From a checkpoint of a small image captioner: encoder norm layernorm.
Rows from block 9 of the image encoder of a small image captioner, named by matrix and row number. Rows with one number belong to one neuron. Each number is 50 + 10 x the weight over its row's rms, rounded and kept within 0 to 99. All counts start at 0. After the name is the row's rms in percent of the matrix's.
After each neuron's rows are labels from the 100 images, of 14976, where the neuron reaches its largest size: "top examples" is what is common among them. Only what is clearly more common there than usual is listed. The data: photos with spoken descriptions (Open Images, Localized Narratives). In brackets: how many of the 100.
# gate: MLP gate (encoder.blocks.9.mlp.gate.weight, 416x160), inputs 0-159
# fc1: MLP up (encoder.blocks.9.mlp.fc1.weight, 416x160), inputs 0-159
# fc2: MLP down (encoder.blocks.9.mlp.fc2.weight, 160x416, transposed), outputs 0-159

gate.48 067:44 63 55 42 54 52 59 49 53 52 48 38 48 44 54 47 53 43 44 49 47 46 56 34 45 49 42 30 40 52 65 53 56 51 39 42 49 31 39 32 56 43 48 67 65 50 41 47 47 57 43 32 76 60 76 46 47 60 71 57 58 56 34 46 45 52 49 45 54 58 64 41 53 46 48 44 64 73 53 55 56 67 62 45 54 46 65 65 49 54 43 64 41 53 64 49 31 32 44 72 60 54 48 61 41 60 66 46 42 53 49 55 51 52 56 50 29 35 50 56 59 55 33 50 42 49 44 49 40 47 53 63 55 62 37 50 54 52 53 72 47 49 49 33 26 44 51 45 67 47 46 58 72 60 48 49 47 30 39 55
fc1.48 071:55 39 53 50 53 41 47 44 54 51 48 46 67 37 49 59 46 43 36 47 47 53 46 48 49 51 45 63 38 57 60 46 59 64 54 61 37 65 60 60 50 39 46 59 54 21 48 54 46 55 35 44 36 39 55 53 36 55 32 42 53 66 42 56 42 46 50 58 65 48 38 47 64 27 57 48 35 61 38 51 62 46 51 41 42 59 54 69 53 53 51 41 58 64 52 48 46 44 66 41 60 56 41 49 49 66 51 68 35 71 54 35 40 64 49 40 53 47 54 49 40 65 44 53 57 53 40 62 54 38 24 41 31 51 57 32 57 44 55 59 51 57 50 57 54 43 67 73 53 51 22 70 65 44 56 44 44 50 49 60
fc2.48 066:55 29 40 44 45 60 63 40 51 30 62 55 39 58 54 50 44 51 35 34 58 41 38 40 50 35 46 50 57 45 50 56 46 37 66 49 33 50 46 47 53 59 52 63 53 45 77 58 52 57 60 49 46 39 41 67 35 63 53 54 45 36 32 39 52 45 58 30 37 44 36 55 32 66 41 62 54 54 68 55 55 52 56 37 77 43 51 37 40 60 40 51 55 45 55 56 36 48 63 46 53 42 54 46 51 62 61 47 50 32 47 58 57 57 50 43 58 51 51 52 21 49 57 40 36 60 28 48 62 55 44 42 56 54 57 46 37 73 52 43 56 37 69 51 43 47 47 52 47 42 43 46 57 47 57 62 70 45 44 58
top examples: text has "woman" (28)

gate.353 147:44 62 55 43 57 64 55 60 51 39 46 69 52 55 58 59 70 58 58 60 58 43 45 46 48 51 45 50 44 54 63 55 45 49 36 64 42 62 29 40 55 45 50 53 41 44 46 46 40 43 30 34 53 44 54 72 39 50 41 42 56 70 42 53 45 50 71 54 40 55 61 45 48 46 38 54 30 53 50 53 77 54 64 57 66 46 55 43 54 50 49 59 52 54 43 73 40 39 45 45 43 47 58 55 48 35 53 50 53 60 67 49 39 49 63 56 60 43 59 45 52 45 34 45 41 62 26 57 35 40 59 47 57 36 61 43 35 41 39 55 49 46 63 66 73 53 49 48 32 51 66 43 51 26 31 49 54 55 60 43
fc1.353 161:47 33 52 60 33 42 47 66 35 33 48 51 55 53 39 48 51 54 52 37 52 49 64 70 41 29 64 33 62 62 50 43 50 46 43 53 56 49 47 54 41 67 62 39 48 34 46 49 47 55 52 63 44 50 74 60 45 54 50 44 51 48 52 38 67 58 35 52 63 42 51 42 48 60 68 57 39 48 59 52 59 63 38 49 48 46 24 55 59 49 53 51 48 61 49 83 51 50 50 41 38 59 47 48 50 67 46 56 58 32 33 52 62 50 50 40 46 46 58 46 40 49 44 39 50 57 66 67 39 57 55 45 58 46 44 58 51 55 40 41 53 57 44 65 35 55 39 54 39 51 34 47 65 22 33 64 59 58 47 58
fc2.353 156:49 43 52 53 36 52 51 45 26 51 37 44 48 50 42 42 69 42 57 50 35 42 60 52 30 62 58 45 39 51 45 63 50 55 39 40 56 55 49 56 73 51 51 50 71 58 54 43 49 48 51 46 42 54 77 38 54 39 45 55 49 48 38 54 55 66 56 51 54 46 29 60 50 43 52 47 57 65 50 58 49 38 63 55 67 48 52 55 66 55 55 52 57 48 36 54 63 64 42 33 49 49 38 68 48 55 57 55 64 48 57 61 86 55 24 43 60 42 55 51 45 42 41 48 54 53 42 46 34 64 66 41 58 57 54 39 45 59 32 54 49 39 49 46 41 52 57 65 29 52 47 50 50 27 38 66 52 56 43 57
top examples: text has "table" (34)

gate.241 135:54 75 51 51 64 49 56 58 62 43 54 58 52 47 45 74 57 63 67 58 56 42 37 36 49 57 34 55 56 40 64 56 51 49 50 52 52 49 53 40 51 44 45 59 38 44 47 19 50 53 41 50 50 73 43 49 58 64 57 60 65 48 35 50 53 38 53 48 42 31 63 44 34 54 60 38 50 40 50 36 45 44 57 50 56 55 40 58 56 33 45 51 42 27 49 59 38 56 58 43 67 28 55 56 57 51 51 53 51 71 57 53 37 52 53 66 72 59 45 52 52 52 60 58 48 59 44 33 64 51 36 60 61 58 57 28 54 53 55 35 64 38 47 56 46 60 39 46 67 47 50 47 46 51 61 46 48 51 27 39
fc1.241 144:52 47 47 51 51 56 48 57 59 51 44 42 64 60 58 53 59 57 58 64 55 50 46 33 41 51 65 66 53 62 49 50 45 42 44 65 45 69 47 51 49 34 43 27 44 57 41 48 36 58 45 16 56 35 67 65 55 40 57 47 58 32 31 58 32 53 54 51 37 41 45 58 53 47 44 72 46 46 49 48 61 62 43 64 42 52 49 53 48 49 49 46 46 66 68 60 43 54 62 55 60 43 66 59 56 48 46 52 41 56 56 42 60 51 36 46 61 43 74 63 52 50 30 54 43 49 27 55 57 38 38 55 43 54 44 54 57 43 45 50 54 23 64 41 49 54 46 46 56 40 64 62 54 48 27 59 58 63 49 41
fc2.241 135:59 43 60 32 63 41 51 54 30 32 71 69 41 39 35 58 34 66 45 52 46 51 46 55 62 56 42 57 49 53 50 47 40 48 52 36 52 44 53 45 51 55 51 33 47 51 48 62 67 54 47 53 48 41 23 61 45 52 54 52 46 63 50 52 49 46 45 57 57 37 54 54 56 64 63 43 53 58 50 34 46 49 62 51 48 62 42 62 67 61 52 53 53 43 69 47 69 56 42 49 52 28 43 57 59 53 55 39 53 45 45 53 52 56 45 40 45 54 45 42 52 56 48 51 43 47 41 48 37 48 32 54 48 57 26 52 77 32 46 50 61 39 43 51 56 40 46 53 46 12 52 27 65 49 55 33 47 31 50 51
top examples: text has "wall" (53); text has "sitting" (39); text has "table" (35)

gate.64 121:48 43 50 40 39 55 35 79 51 48 61 54 51 41 37 42 55 55 62 55 69 44 34 55 27 53 52 52 55 49 51 54 37 60 45 61 35 55 37 58 54 51 47 43 60 60 40 42 34 47 71 56 40 54 57 60 51 61 47 56 41 42 56 61 59 55 60 51 45 42 71 41 44 53 41 48 58 50 46 50 42 55 50 52 54 53 58 48 49 53 66 55 50 49 34 45 69 47 64 45 44 39 41 55 52 38 33 57 54 61 39 74 49 55 46 53 34 68 58 67 40 60 66 46 70 43 16 57 35 37 41 57 32 29 60 52 53 48 58 54 56 56 38 55 29 50 56 49 58 40 55 56 64 46 46 47 60 44 41 48
fc1.64 121:60 58 66 53 56 62 32 46 38 47 39 54 51 54 55 60 54 52 53 54 44 35 45 43 70 43 49 49 42 70 47 39 38 52 61 38 34 39 54 44 71 24 48 47 51 60 53 58 51 54 66 56 52 65 65 36 53 49 61 51 62 44 44 43 38 55 42 43 39 57 51 69 52 41 46 24 60 57 56 48 55 51 61 44 53 37 58 51 39 54 46 31 49 58 64 51 48 52 35 53 66 55 32 63 64 51 59 26 43 42 51 54 63 54 58 43 39 45 54 41 47 49 25 54 41 61 57 33 43 66 59 49 44 76 43 50 48 52 46 46 47 55 54 64 62 61 63 41 52 40 36 59 45 43 60 64 51 54 42 37
fc2.64 125:65 42 51 53 41 33 62 54 60 42 43 47 57 45 49 57 44 60 57 42 37 54 69 51 61 46 46 61 41 52 60 47 55 54 58 33 61 33 48 78 61 53 49 32 47 53 47 52 41 45 56 42 49 46 55 52 49 54 53 39 54 47 57 43 50 52 49 47 63 43 52 65 38 53 61 58 37 56 37 63 47 64 48 58 44 73 59 26 23 48 63 38 57 28 44 44 49 57 71 51 61 44 64 33 48 56 48 63 48 41 56 60 63 58 42 50 67 63 50 42 58 48 52 51 52 37 59 56 45 61 79 59 54 39 40 66 57 44 51 59 53 59 47 39 61 41 52 44 41 38 34 35 37 42 50 42 64 40 49 63
top examples: text has "sky" (67)

gate.11 118:43 38 48 51 60 38 76 44 54 54 40 52 45 56 48 58 57 39 35 51 53 52 53 48 63 61 43 38 52 42 46 50 59 50 40 32 65 59 45 48 49 32 38 38 54 37 45 49 51 38 55 44 60 39 60 68 51 52 55 57 54 51 56 51 30 40 44 49 38 70 56 43 47 49 37 74 62 44 38 53 68 32 57 61 58 47 53 58 27 63 54 54 49 49 44 62 46 49 46 40 46 59 56 45 53 59 35 38 61 71 55 64 56 49 55 33 51 60 56 72 53 39 67 55 45 47 45 50 61 50 70 33 46 52 55 57 79 60 52 62 31 44 46 46 65 32 45 55 58 57 36 59 56 55 41 44 40 47 52 61
fc1.11 118:63 56 45 46 45 43 29 41 55 36 58 64 64 40 50 53 55 54 49 39 43 59 55 47 61 27 56 50 62 50 36 54 70 39 52 59 55 35 56 65 50 40 55 62 37 45 48 52 59 43 65 53 38 64 42 46 53 44 55 37 41 68 34 44 59 55 28 56 46 58 60 42 67 49 50 29 58 39 83 45 35 49 46 37 48 59 51 55 43 34 54 47 48 44 35 52 58 43 63 41 50 39 61 51 49 58 41 65 50 58 67 57 46 51 29 40 44 46 55 32 50 57 44 53 43 60 54 55 50 45 54 55 47 56 41 57 50 44 50 43 46 68 47 70 39 43 64 31 43 43 60 29 45 52 56 52 65 39 65 52
fc2.11 136:51 62 45 37 52 64 53 55 56 60 49 78 37 60 45 65 52 34 43 48 43 55 50 70 21 53 51 48 50 59 53 35 51 61 49 50 57 42 54 53 49 50 41 43 55 49 59 30 36 44 47 47 53 32 59 58 39 59 55 39 55 37 66 66 46 54 38 52 47 39 59 50 49 67 59 51 54 45 60 55 49 39 41 57 54 53 46 44 63 30 51 49 46 58 48 41 71 70 50 59 42 37 41 48 39 44 66 42 67 57 50 41 71 70 43 45 56 52 55 38 61 53 44 50 73 42 71 54 64 64 52 57 47 43 59 57 44 53 50 39 51 41 51 38 67 40 43 45 57 47 65 66 41 48 41 70 40 58 59 59
top examples: text has "wall" (43); text has "man" (32); text has "table" (30)

gate.19 058:55 32 53 46 57 45 39 50 73 42 56 28 56 51 66 58 38 59 26 38 37 64 57 45 51 38 58 38 49 52 47 45 48 57 55 45 52 52 39 69 36 49 45 34 49 42 55 32 46 49 74 69 56 50 48 52 31 66 49 54 70 65 60 60 41 62 62 48 46 41 28 57 45 49 67 63 50 70 32 67 55 54 48 37 45 43 62 44 47 44 54 39 68 42 58 40 52 49 49 64 38 54 57 42 46 47 50 44 54 43 56 31 60 45 50 45 50 42 58 52 57 49 54 48 46 60 54 51 55 37 33 44 54 43 55 43 53 55 57 42 47 30 56 32 70 62 49 48 49 56 55 40 47 44 44 23 50 52 49 59
fc1.19 061:28 40 52 45 37 36 46 51 63 56 50 50 48 44 51 65 55 53 49 48 63 46 59 50 64 79 43 25 52 46 32 49 44 56 53 49 51 52 53 57 70 25 37 47 52 46 49 44 58 54 52 52 36 55 50 50 55 62 55 48 58 51 50 57 58 54 44 63 53 40 43 68 41 50 44 53 50 42 52 51 61 51 57 58 31 38 39 37 48 69 57 47 57 32 40 37 36 51 44 35 52 63 34 79 50 53 42 47 60 43 57 33 53 63 62 29 56 55 58 54 48 41 44 78 36 46 39 35 36 48 52 60 58 51 45 46 53 51 55 61 65 50 45 40 55 36 60 60 41 58 55 35 59 55 37 29 48 52 41 45
fc2.19 060:33 52 56 65 43 52 52 71 30 46 64 38 33 41 39 19 73 56 50 62 58 40 46 43 72 40 43 61 41 48 36 54 55 75 44 39 65 44 44 36 57 55 62 57 47 64 41 49 58 48 69 51 33 44 55 53 47 53 57 41 25 57 72 48 52 64 51 53 51 44 53 54 45 51 51 70 48 58 49 65 61 56 56 56 64 52 47 53 41 53 57 30 45 45 57 64 45 56 44 58 43 65 46 50 62 35 55 45 49 53 51 37 39 54 60 61 47 65 56 39 43 61 59 58 51 43 49 49 42 46 52 48 55 41 38 50 57 48 63 58 53 44 30 57 35 47 47 46 43 58 52 37 46 55 51 64 47 32 55 52
top examples: text has "wall" (41); text has "wearing" (35); text has "holding" (35); text has "man" (33)

gate.329 090:54 31 48 58 50 54 51 39 62 54 72 64 52 54 50 42 55 31 56 49 51 32 46 47 26 37 57 69 54 55 63 57 53 43 57 45 73 58 57 50 50 48 57 55 54 37 52 41 35 58 48 49 63 43 58 42 55 55 58 70 38 48 62 37 52 63 46 44 45 60 37 37 48 35 43 62 66 30 56 45 51 32 61 29 45 38 50 65 48 58 25 66 51 76 24 51 55 39 47 58 52 41 47 43 49 35 28 24 43 59 56 48 57 53 52 59 53 43 52 50 47 62 52 50 43 56 51 55 45 45 52 50 58 47 38 42 49 45 41 49 54 66 51 41 56 59 47 47 51 49 42 59 57 44 54 69 45 50 35 54
fc1.329 091:49 41 57 35 44 47 49 38 58 51 50 68 39 53 56 34 25 61 32 43 42 50 44 46 46 42 62 46 44 65 45 51 38 48 31 63 51 40 72 53 56 67 39 83 49 48 39 39 19 44 46 49 42 50 46 46 51 61 51 36 69 58 56 57 71 47 56 39 56 46 46 44 54 64 52 45 53 55 47 63 63 56 52 45 51 59 31 52 65 56 51 63 43 45 33 52 60 55 39 50 59 51 61 59 49 49 38 68 48 50 37 58 48 65 46 41 52 37 58 59 44 56 49 46 47 37 65 54 52 61 44 38 49 56 71 58 55 47 46 46 60 48 54 60 50 42 59 30 56 42 44 43 55 45 55 41 46 30 39 34
fc2.329 084:53 65 43 49 51 47 54 35 37 38 46 44 62 38 40 69 52 46 59 54 34 57 33 44 61 35 42 47 45 46 53 41 58 63 35 58 48 49 49 56 76 61 54 52 51 68 55 56 52 50 49 53 42 44 45 53 44 66 67 48 53 53 60 52 74 49 64 49 43 67 51 65 61 49 58 50 42 60 60 45 57 35 56 51 54 62 51 60 55 48 68 45 66 40 56 54 58 59 54 55 42 43 65 60 63 48 54 55 33 52 59 51 61 42 56 54 36 59 41 63 48 41 47 57 36 58 46 74 54 44 54 48 43 59 65 47 63 40 22 68 70 57 51 34 74 52 44 44 59 52 48 63 39 44 47 52 68 33 56 45
top examples: text has "wall" (44)

gate.406 076:43 37 49 60 36 64 52 38 49 57 43 53 44 55 65 45 45 47 34 57 39 49 53 26 56 54 50 58 56 36 42 57 66 56 45 59 59 57 48 50 54 31 45 41 58 41 57 53 47 33 43 55 43 47 49 51 45 52 50 46 57 71 36 62 52 79 40 59 47 47 47 49 74 66 42 63 62 64 52 57 62 68 56 69 71 54 64 44 37 57 65 48 72 48 31 53 57 37 42 75 52 48 39 36 43 55 54 36 65 46 45 42 58 42 44 54 41 43 53 49 47 36 48 48 43 44 31 40 67 36 51 42 30 45 48 52 47 46 53 44 61 50 47 58 67 59 53 61 42 59 50 55 53 63 44 51 42 36 53 50
fc1.406 082:49 65 68 65 44 48 45 50 28 47 43 38 47 49 69 45 38 46 52 42 37 74 56 45 56 40 61 35 49 58 48 45 62 65 45 49 55 53 48 51 50 30 53 46 36 60 51 67 52 50 35 41 52 67 53 59 41 72 43 34 40 40 55 48 42 49 41 59 67 51 48 56 54 57 52 24 46 58 58 46 54 54 68 48 44 49 41 48 55 47 43 66 47 55 47 45 51 30 44 54 51 57 40 40 58 53 54 55 60 47 40 88 52 42 33 40 51 45 56 51 45 43 43 63 28 58 48 48 55 39 57 57 50 44 35 62 42 55 43 55 42 65 44 57 58 52 37 61 47 59 45 43 52 56 42 63 28 71 57 57
fc2.406 084:53 51 48 55 49 45 37 29 54 40 36 55 49 56 51 54 55 40 38 51 48 54 49 44 41 67 58 48 46 59 57 63 63 58 48 42 65 44 61 48 42 59 46 32 63 42 40 56 45 57 41 53 52 36 67 61 44 57 44 47 57 61 66 49 56 51 75 59 46 50 49 35 58 57 48 70 33 51 40 38 53 60 47 36 50 57 69 41 65 45 77 57 46 41 49 37 72 56 41 60 46 52 35 54 56 49 58 65 46 57 47 46 39 56 34 57 48 56 45 55 60 43 49 49 54 65 50 49 47 55 46 51 52 41 55 56 44 02 53 33 52 46 47 42 74 41 52 57 42 60 40 64 41 52 52 43 36 62 45 52
top examples: text has "wall" (49); text has "holding" (36); text has "table" (35); text has "man" (34)

gate.295 091:57 54 60 61 62 67 79 53 29 48 46 54 52 40 41 55 59 41 49 49 61 31 34 49 42 42 34 60 37 44 37 38 41 55 51 46 50 49 40 32 60 46 54 51 46 54 67 41 52 47 57 55 47 58 50 49 49 62 60 41 49 63 37 49 44 50 52 48 36 44 41 49 38 56 58 51 56 66 28 45 57 66 62 65 47 62 56 50 42 63 42 72 56 57 41 45 52 41 52 53 54 76 45 55 58 63 39 38 36 65 40 38 58 33 63 36 53 63 42 53 58 61 42 67 27 38 32 43 45 60 48 59 48 57 29 43 50 56 53 50 44 57 54 33 62 46 50 58 57 55 49 48 57 51 48 39 52 69 52 48
fc1.295 082:58 48 56 56 58 70 30 35 37 36 45 55 45 34 56 42 54 44 37 31 30 49 49 55 57 53 39 59 34 59 38 46 43 61 62 51 65 28 54 49 52 47 49 63 50 56 54 37 45 59 56 51 62 65 58 50 51 68 70 54 40 55 42 44 30 48 34 54 35 52 44 42 49 52 48 52 53 69 45 58 29 64 52 48 41 41 62 55 63 56 47 60 50 43 40 30 55 44 52 47 63 69 41 55 46 55 51 50 58 50 36 42 46 38 32 34 49 58 36 44 55 53 45 42 52 61 56 71 63 66 39 53 64 56 37 39 44 62 53 32 51 61 44 38 46 40 53 49 47 38 65 43 59 67 48 55 42 63 50 41
fc2.295 092:55 35 56 49 45 62 40 33 55 48 49 42 49 41 56 55 52 55 58 46 46 42 57 58 28 58 64 49 48 30 42 34 41 53 51 55 53 43 51 49 70 46 50 28 62 53 34 48 65 53 64 66 64 43 56 47 32 50 38 44 50 44 30 52 49 50 24 63 53 52 44 46 51 44 47 56 34 53 56 38 32 46 54 58 14 57 55 48 62 54 56 51 62 29 40 64 65 58 50 48 57 61 37 46 63 60 44 61 49 49 48 56 46 48 44 42 60 60 48 47 42 28 48 52 56 42 47 19 52 59 41 64 40 64 63 57 41 54 58 43 50 52 47 63 59 60 52 46 50 63 57 45 44 53 26 55 51 53 41 47
top examples: text has "sky" (52)

gate.52 124:55 51 30 47 55 50 52 49 45 43 41 53 41 61 60 64 31 49 38 55 46 41 69 56 53 26 50 52 56 70 52 47 29 46 60 62 60 50 49 50 59 59 40 54 68 46 38 31 48 59 46 45 49 45 60 59 66 50 65 55 50 44 38 41 64 46 45 63 49 51 40 50 60 37 51 53 55 48 35 39 61 63 42 44 44 41 58 70 48 48 49 56 55 33 49 68 36 49 53 57 37 46 41 48 44 61 70 37 39 42 54 36 34 47 73 51 45 62 51 47 53 52 76 43 39 54 42 55 46 59 64 47 61 65 59 31 47 49 30 50 60 43 33 49 62 47 51 42 54 43 60 64 56 58 51 71 44 54 63 36
fc1.52 115:38 60 48 44 55 52 42 46 46 51 55 59 59 58 62 44 69 42 51 63 46 61 48 51 36 51 49 46 59 37 79 65 68 41 47 48 37 38 45 52 64 60 44 40 53 43 47 59 54 39 42 56 52 64 30 46 35 45 42 60 52 58 22 61 46 43 55 43 56 46 38 49 62 45 56 58 54 43 56 51 41 50 40 61 50 57 39 28 42 38 61 69 50 57 58 55 37 53 48 47 64 53 56 55 49 53 58 50 25 54 31 51 46 53 53 58 56 55 59 66 44 46 70 26 56 48 65 53 40 62 44 58 35 48 43 52 49 50 75 39 47 70 64 37 46 58 53 52 43 42 27 60 47 58 48 49 64 53 55 62
fc2.52 123:60 41 52 59 54 44 53 48 37 47 50 61 48 52 27 34 42 33 29 57 55 55 53 57 62 68 50 54 53 56 79 43 43 47 63 53 54 31 42 62 56 52 56 65 38 64 47 34 42 26 44 54 47 39 52 48 21 47 37 42 40 28 27 60 58 52 42 67 42 48 58 48 56 52 58 52 46 48 47 38 41 46 44 43 60 34 47 67 56 46 50 29 57 49 42 39 45 47 44 61 36 41 44 29 49 39 35 43 40 55 49 46 65 53 34 60 50 48 39 42 59 61 47 50 64 45 48 47 57 42 46 40 43 54 57 39 32 59 54 47 52 52 44 57 55 31 55 53 44 44 65 54 58 61 38 44 65 47 57 49
top examples: text has "woman" (28)

gate.164 036:48 53 48 44 31 65 56 39 36 36 37 27 36 54 45 55 52 48 40 52 40 62 42 54 59 25 49 62 39 46 45 49 42 51 37 45 54 36 58 48 63 65 51 34 44 47 63 54 45 54 49 66 67 62 55 45 42 54 44 39 56 64 53 49 56 51 59 61 41 45 68 48 40 44 50 50 33 56 43 39 60 55 33 54 43 69 46 44 23 46 41 42 66 73 40 48 43 49 63 51 41 64 46 43 52 35 40 42 56 56 46 55 60 40 55 67 43 40 36 50 54 68 59 66 42 60 44 51 26 46 44 46 65 45 51 35 54 42 47 36 38 52 54 45 59 54 64 61 55 56 59 45 49 54 56 61 31 52 45 35
fc1.164 037:36 44 46 46 45 78 64 44 53 39 57 54 57 46 50 64 57 63 63 58 32 51 64 53 47 59 50 57 38 57 60 69 34 62 60 62 60 41 46 45 80 60 59 33 56 58 36 53 55 42 48 57 52 48 47 43 45 63 36 43 46 50 49 47 63 57 67 55 41 31 42 39 55 25 43 48 52 34 56 43 56 44 42 48 64 50 37 56 43 49 38 62 55 40 49 47 51 45 46 61 54 42 48 50 54 32 52 39 67 58 40 59 49 42 46 50 47 48 34 57 46 48 44 39 61 31 51 36 39 47 61 39 55 48 41 36 49 67 44 42 45 61 51 50 61 63 56 27 46 65 57 52 62 53 31 62 58 46 65 36
fc2.164 037:48 44 55 49 46 47 54 41 38 48 32 34 64 56 32 54 62 46 38 70 53 56 57 32 44 45 43 65 52 48 63 41 42 37 24 66 58 44 59 63 42 49 55 40 69 60 43 60 46 61 44 46 37 44 44 37 51 60 62 45 62 43 49 45 47 22 50 56 64 41 41 52 77 42 34 53 54 68 51 55 45 43 42 51 36 48 52 67 56 43 74 29 39 67 43 50 59 40 50 56 50 41 43 65 51 53 55 56 62 54 50 67 48 65 53 55 48 56 38 41 47 58 40 61 49 63 44 41 49 32 58 56 46 43 51 58 54 66 44 63 58 61 44 47 56 72 47 41 59 55 54 36 52 43 62 44 52 54 44 53
top examples: text has "sky" (59)

gate.292 114:51 50 41 58 49 43 60 45 50 29 49 52 49 56 51 58 54 51 36 44 57 55 49 30 70 39 47 35 35 47 56 43 69 38 61 50 60 57 34 63 40 33 52 39 50 73 61 56 47 51 54 52 50 60 47 53 44 66 40 49 38 50 33 43 37 44 46 56 37 66 57 51 30 38 51 56 66 51 25 56 58 33 38 48 43 53 45 52 47 54 44 60 63 65 52 37 41 40 34 49 55 62 51 61 33 22 54 41 53 58 59 51 62 38 58 62 51 54 51 50 50 49 53 64 51 61 50 42 57 61 52 58 46 60 50 49 66 48 55 49 55 53 56 68 50 35 26 50 58 31 44 56 44 40 63 56 51 60 27 59
fc1.292 118:39 53 31 65 39 59 45 55 44 52 50 49 51 39 59 55 40 50 45 45 64 43 58 47 45 41 51 38 44 51 61 44 65 46 52 48 33 45 55 64 43 46 47 52 37 41 69 31 51 45 45 44 78 44 64 43 57 38 44 62 42 70 60 57 53 48 61 41 45 63 73 45 55 58 39 53 62 48 38 21 52 59 37 51 48 33 47 50 49 51 30 58 58 48 27 54 37 44 64 62 57 50 65 42 56 51 54 65 50 40 53 59 61 72 47 68 53 51 55 59 48 47 60 54 52 40 61 64 41 52 38 48 49 39 50 38 64 43 44 56 46 62 33 61 43 36 59 38 36 62 49 48 45 59 40 37 46 34 35 45
fc2.292 116:40 40 56 41 57 44 53 44 63 45 71 61 49 48 51 53 61 40 31 43 43 56 68 49 54 45 54 49 37 33 47 39 39 50 55 32 42 61 44 51 60 44 44 53 44 51 55 48 52 45 62 41 35 51 25 38 49 38 47 52 44 34 30 42 48 66 50 57 41 25 41 43 47 42 52 53 42 50 48 67 51 58 49 55 56 52 50 45 46 25 44 58 58 42 56 61 44 34 45 22 61 42 60 44 36 45 50 48 40 61 55 46 75 63 50 48 48 62 47 51 38 39 34 52 46 49 40 52 32 49 57 50 44 37 62 52 55 64 63 52 61 57 58 45 57 85 49 43 50 64 50 57 53 40 49 74 51 59 58 48
top examples: text has "table" (35)

gate.377 068:72 59 66 52 51 37 37 59 53 43 43 74 60 41 50 60 49 45 46 46 37 55 62 50 28 57 40 45 55 60 46 41 62 50 53 70 57 55 52 36 64 28 47 46 38 34 59 51 51 43 52 58 57 43 45 50 64 56 28 51 54 49 42 66 53 46 36 47 43 64 60 66 53 46 67 65 53 48 48 52 64 67 37 46 44 63 44 47 55 50 37 69 52 65 59 51 49 60 51 46 61 39 53 54 52 33 53 47 63 52 63 65 57 53 54 51 51 53 51 61 64 52 45 36 59 44 44 49 46 43 20 28 46 51 62 38 40 60 35 48 56 46 65 53 38 47 53 42 58 45 36 65 47 60 31 55 47 35 50 46
fc1.377 064:43 47 41 66 29 51 38 69 26 50 64 48 40 54 64 43 58 56 48 53 44 60 55 58 33 55 51 50 65 53 51 37 60 41 55 44 28 34 49 40 56 52 62 43 65 35 48 57 63 54 30 66 60 45 58 68 69 60 66 31 55 53 57 45 50 47 51 50 35 60 42 46 65 57 73 37 49 38 55 51 39 50 40 52 42 32 46 52 56 45 77 59 50 50 45 50 42 48 48 40 57 48 41 37 43 54 62 63 29 42 60 50 59 50 65 56 49 43 29 58 71 46 53 43 53 46 51 57 51 53 63 53 48 32 57 59 57 59 57 46 54 46 54 47 48 40 46 56 56 37 56 42 56 46 44 68 56 59 62 59
fc2.377 073:52 50 65 53 41 47 55 57 42 48 61 55 42 44 49 58 37 54 60 38 57 36 61 50 40 33 51 44 60 71 49 46 60 57 40 74 55 59 54 38 49 32 37 54 48 57 44 42 24 51 35 57 45 49 60 43 39 33 49 68 54 58 40 45 26 44 47 47 37 79 59 52 47 66 41 49 59 49 28 49 48 77 57 47 56 48 54 53 49 51 53 39 53 27 50 52 42 40 51 46 51 74 43 49 41 50 33 42 39 57 48 42 67 49 63 65 51 51 38 57 39 45 68 41 54 55 44 56 60 39 64 48 60 62 63 44 45 48 46 58 38 58 67 60 32 40 51 48 56 49 54 43 43 61 43 56 59 47 42 40
top examples: text has "table" (39)

gate.138 129:41 59 62 48 49 60 44 32 49 43 56 52 45 39 47 30 61 51 47 45 48 69 56 49 58 34 50 68 60 60 40 50 41 35 61 58 50 58 50 47 54 47 60 49 59 66 41 30 49 47 66 55 37 65 44 37 63 50 40 62 53 39 57 65 52 32 45 60 47 53 54 54 60 42 49 54 56 57 66 48 59 40 57 40 42 69 51 55 39 50 60 40 58 57 57 47 57 47 58 56 56 48 60 58 59 70 23 40 30 46 59 46 59 47 49 34 62 49 34 48 48 48 39 33 43 52 51 53 45 56 63 65 54 58 24 38 32 50 59 54 35 56 46 51 38 37 55 40 45 71 49 44 45 46 37 37 30 65 53 40
fc1.138 116:60 42 50 50 45 33 48 58 38 57 64 61 37 47 52 46 45 43 64 53 58 45 60 63 40 34 86 46 52 38 52 46 51 69 59 54 40 57 45 37 41 46 56 52 42 55 61 41 41 46 57 54 60 51 46 62 52 56 53 45 37 54 47 50 45 37 52 58 52 53 49 70 48 44 51 38 41 54 42 44 59 57 43 53 46 64 41 51 54 45 52 51 41 47 35 56 48 35 48 49 50 44 59 45 38 53 71 66 62 47 49 49 29 65 60 73 58 54 46 48 52 51 60 38 51 60 62 49 47 32 42 32 42 52 80 56 52 51 70 42 69 58 63 50 56 42 34 43 54 64 54 44 41 50 55 83 47 33 32 48
fc2.138 119:37 44 36 75 60 46 35 67 53 39 34 49 67 48 40 47 53 47 45 45 36 38 73 57 45 45 55 54 50 51 49 33 41 39 43 46 40 37 49 65 46 58 59 60 53 57 44 54 60 47 58 59 59 33 64 80 55 62 55 46 45 59 54 42 46 46 57 62 68 46 48 52 60 56 50 46 24 39 61 53 50 33 43 45 51 30 70 39 41 52 43 48 45 60 33 48 45 48 42 55 56 53 50 60 33 53 44 43 54 46 44 45 56 52 72 55 46 41 42 67 53 46 56 46 52 59 45 67 41 55 64 25 37 55 45 50 43 44 48 48 46 48 56 61 62 42 61 31 52 45 45 64 60 51 57 31 34 45 31 54
top examples: text has "sky" (58); text has "plants" (26)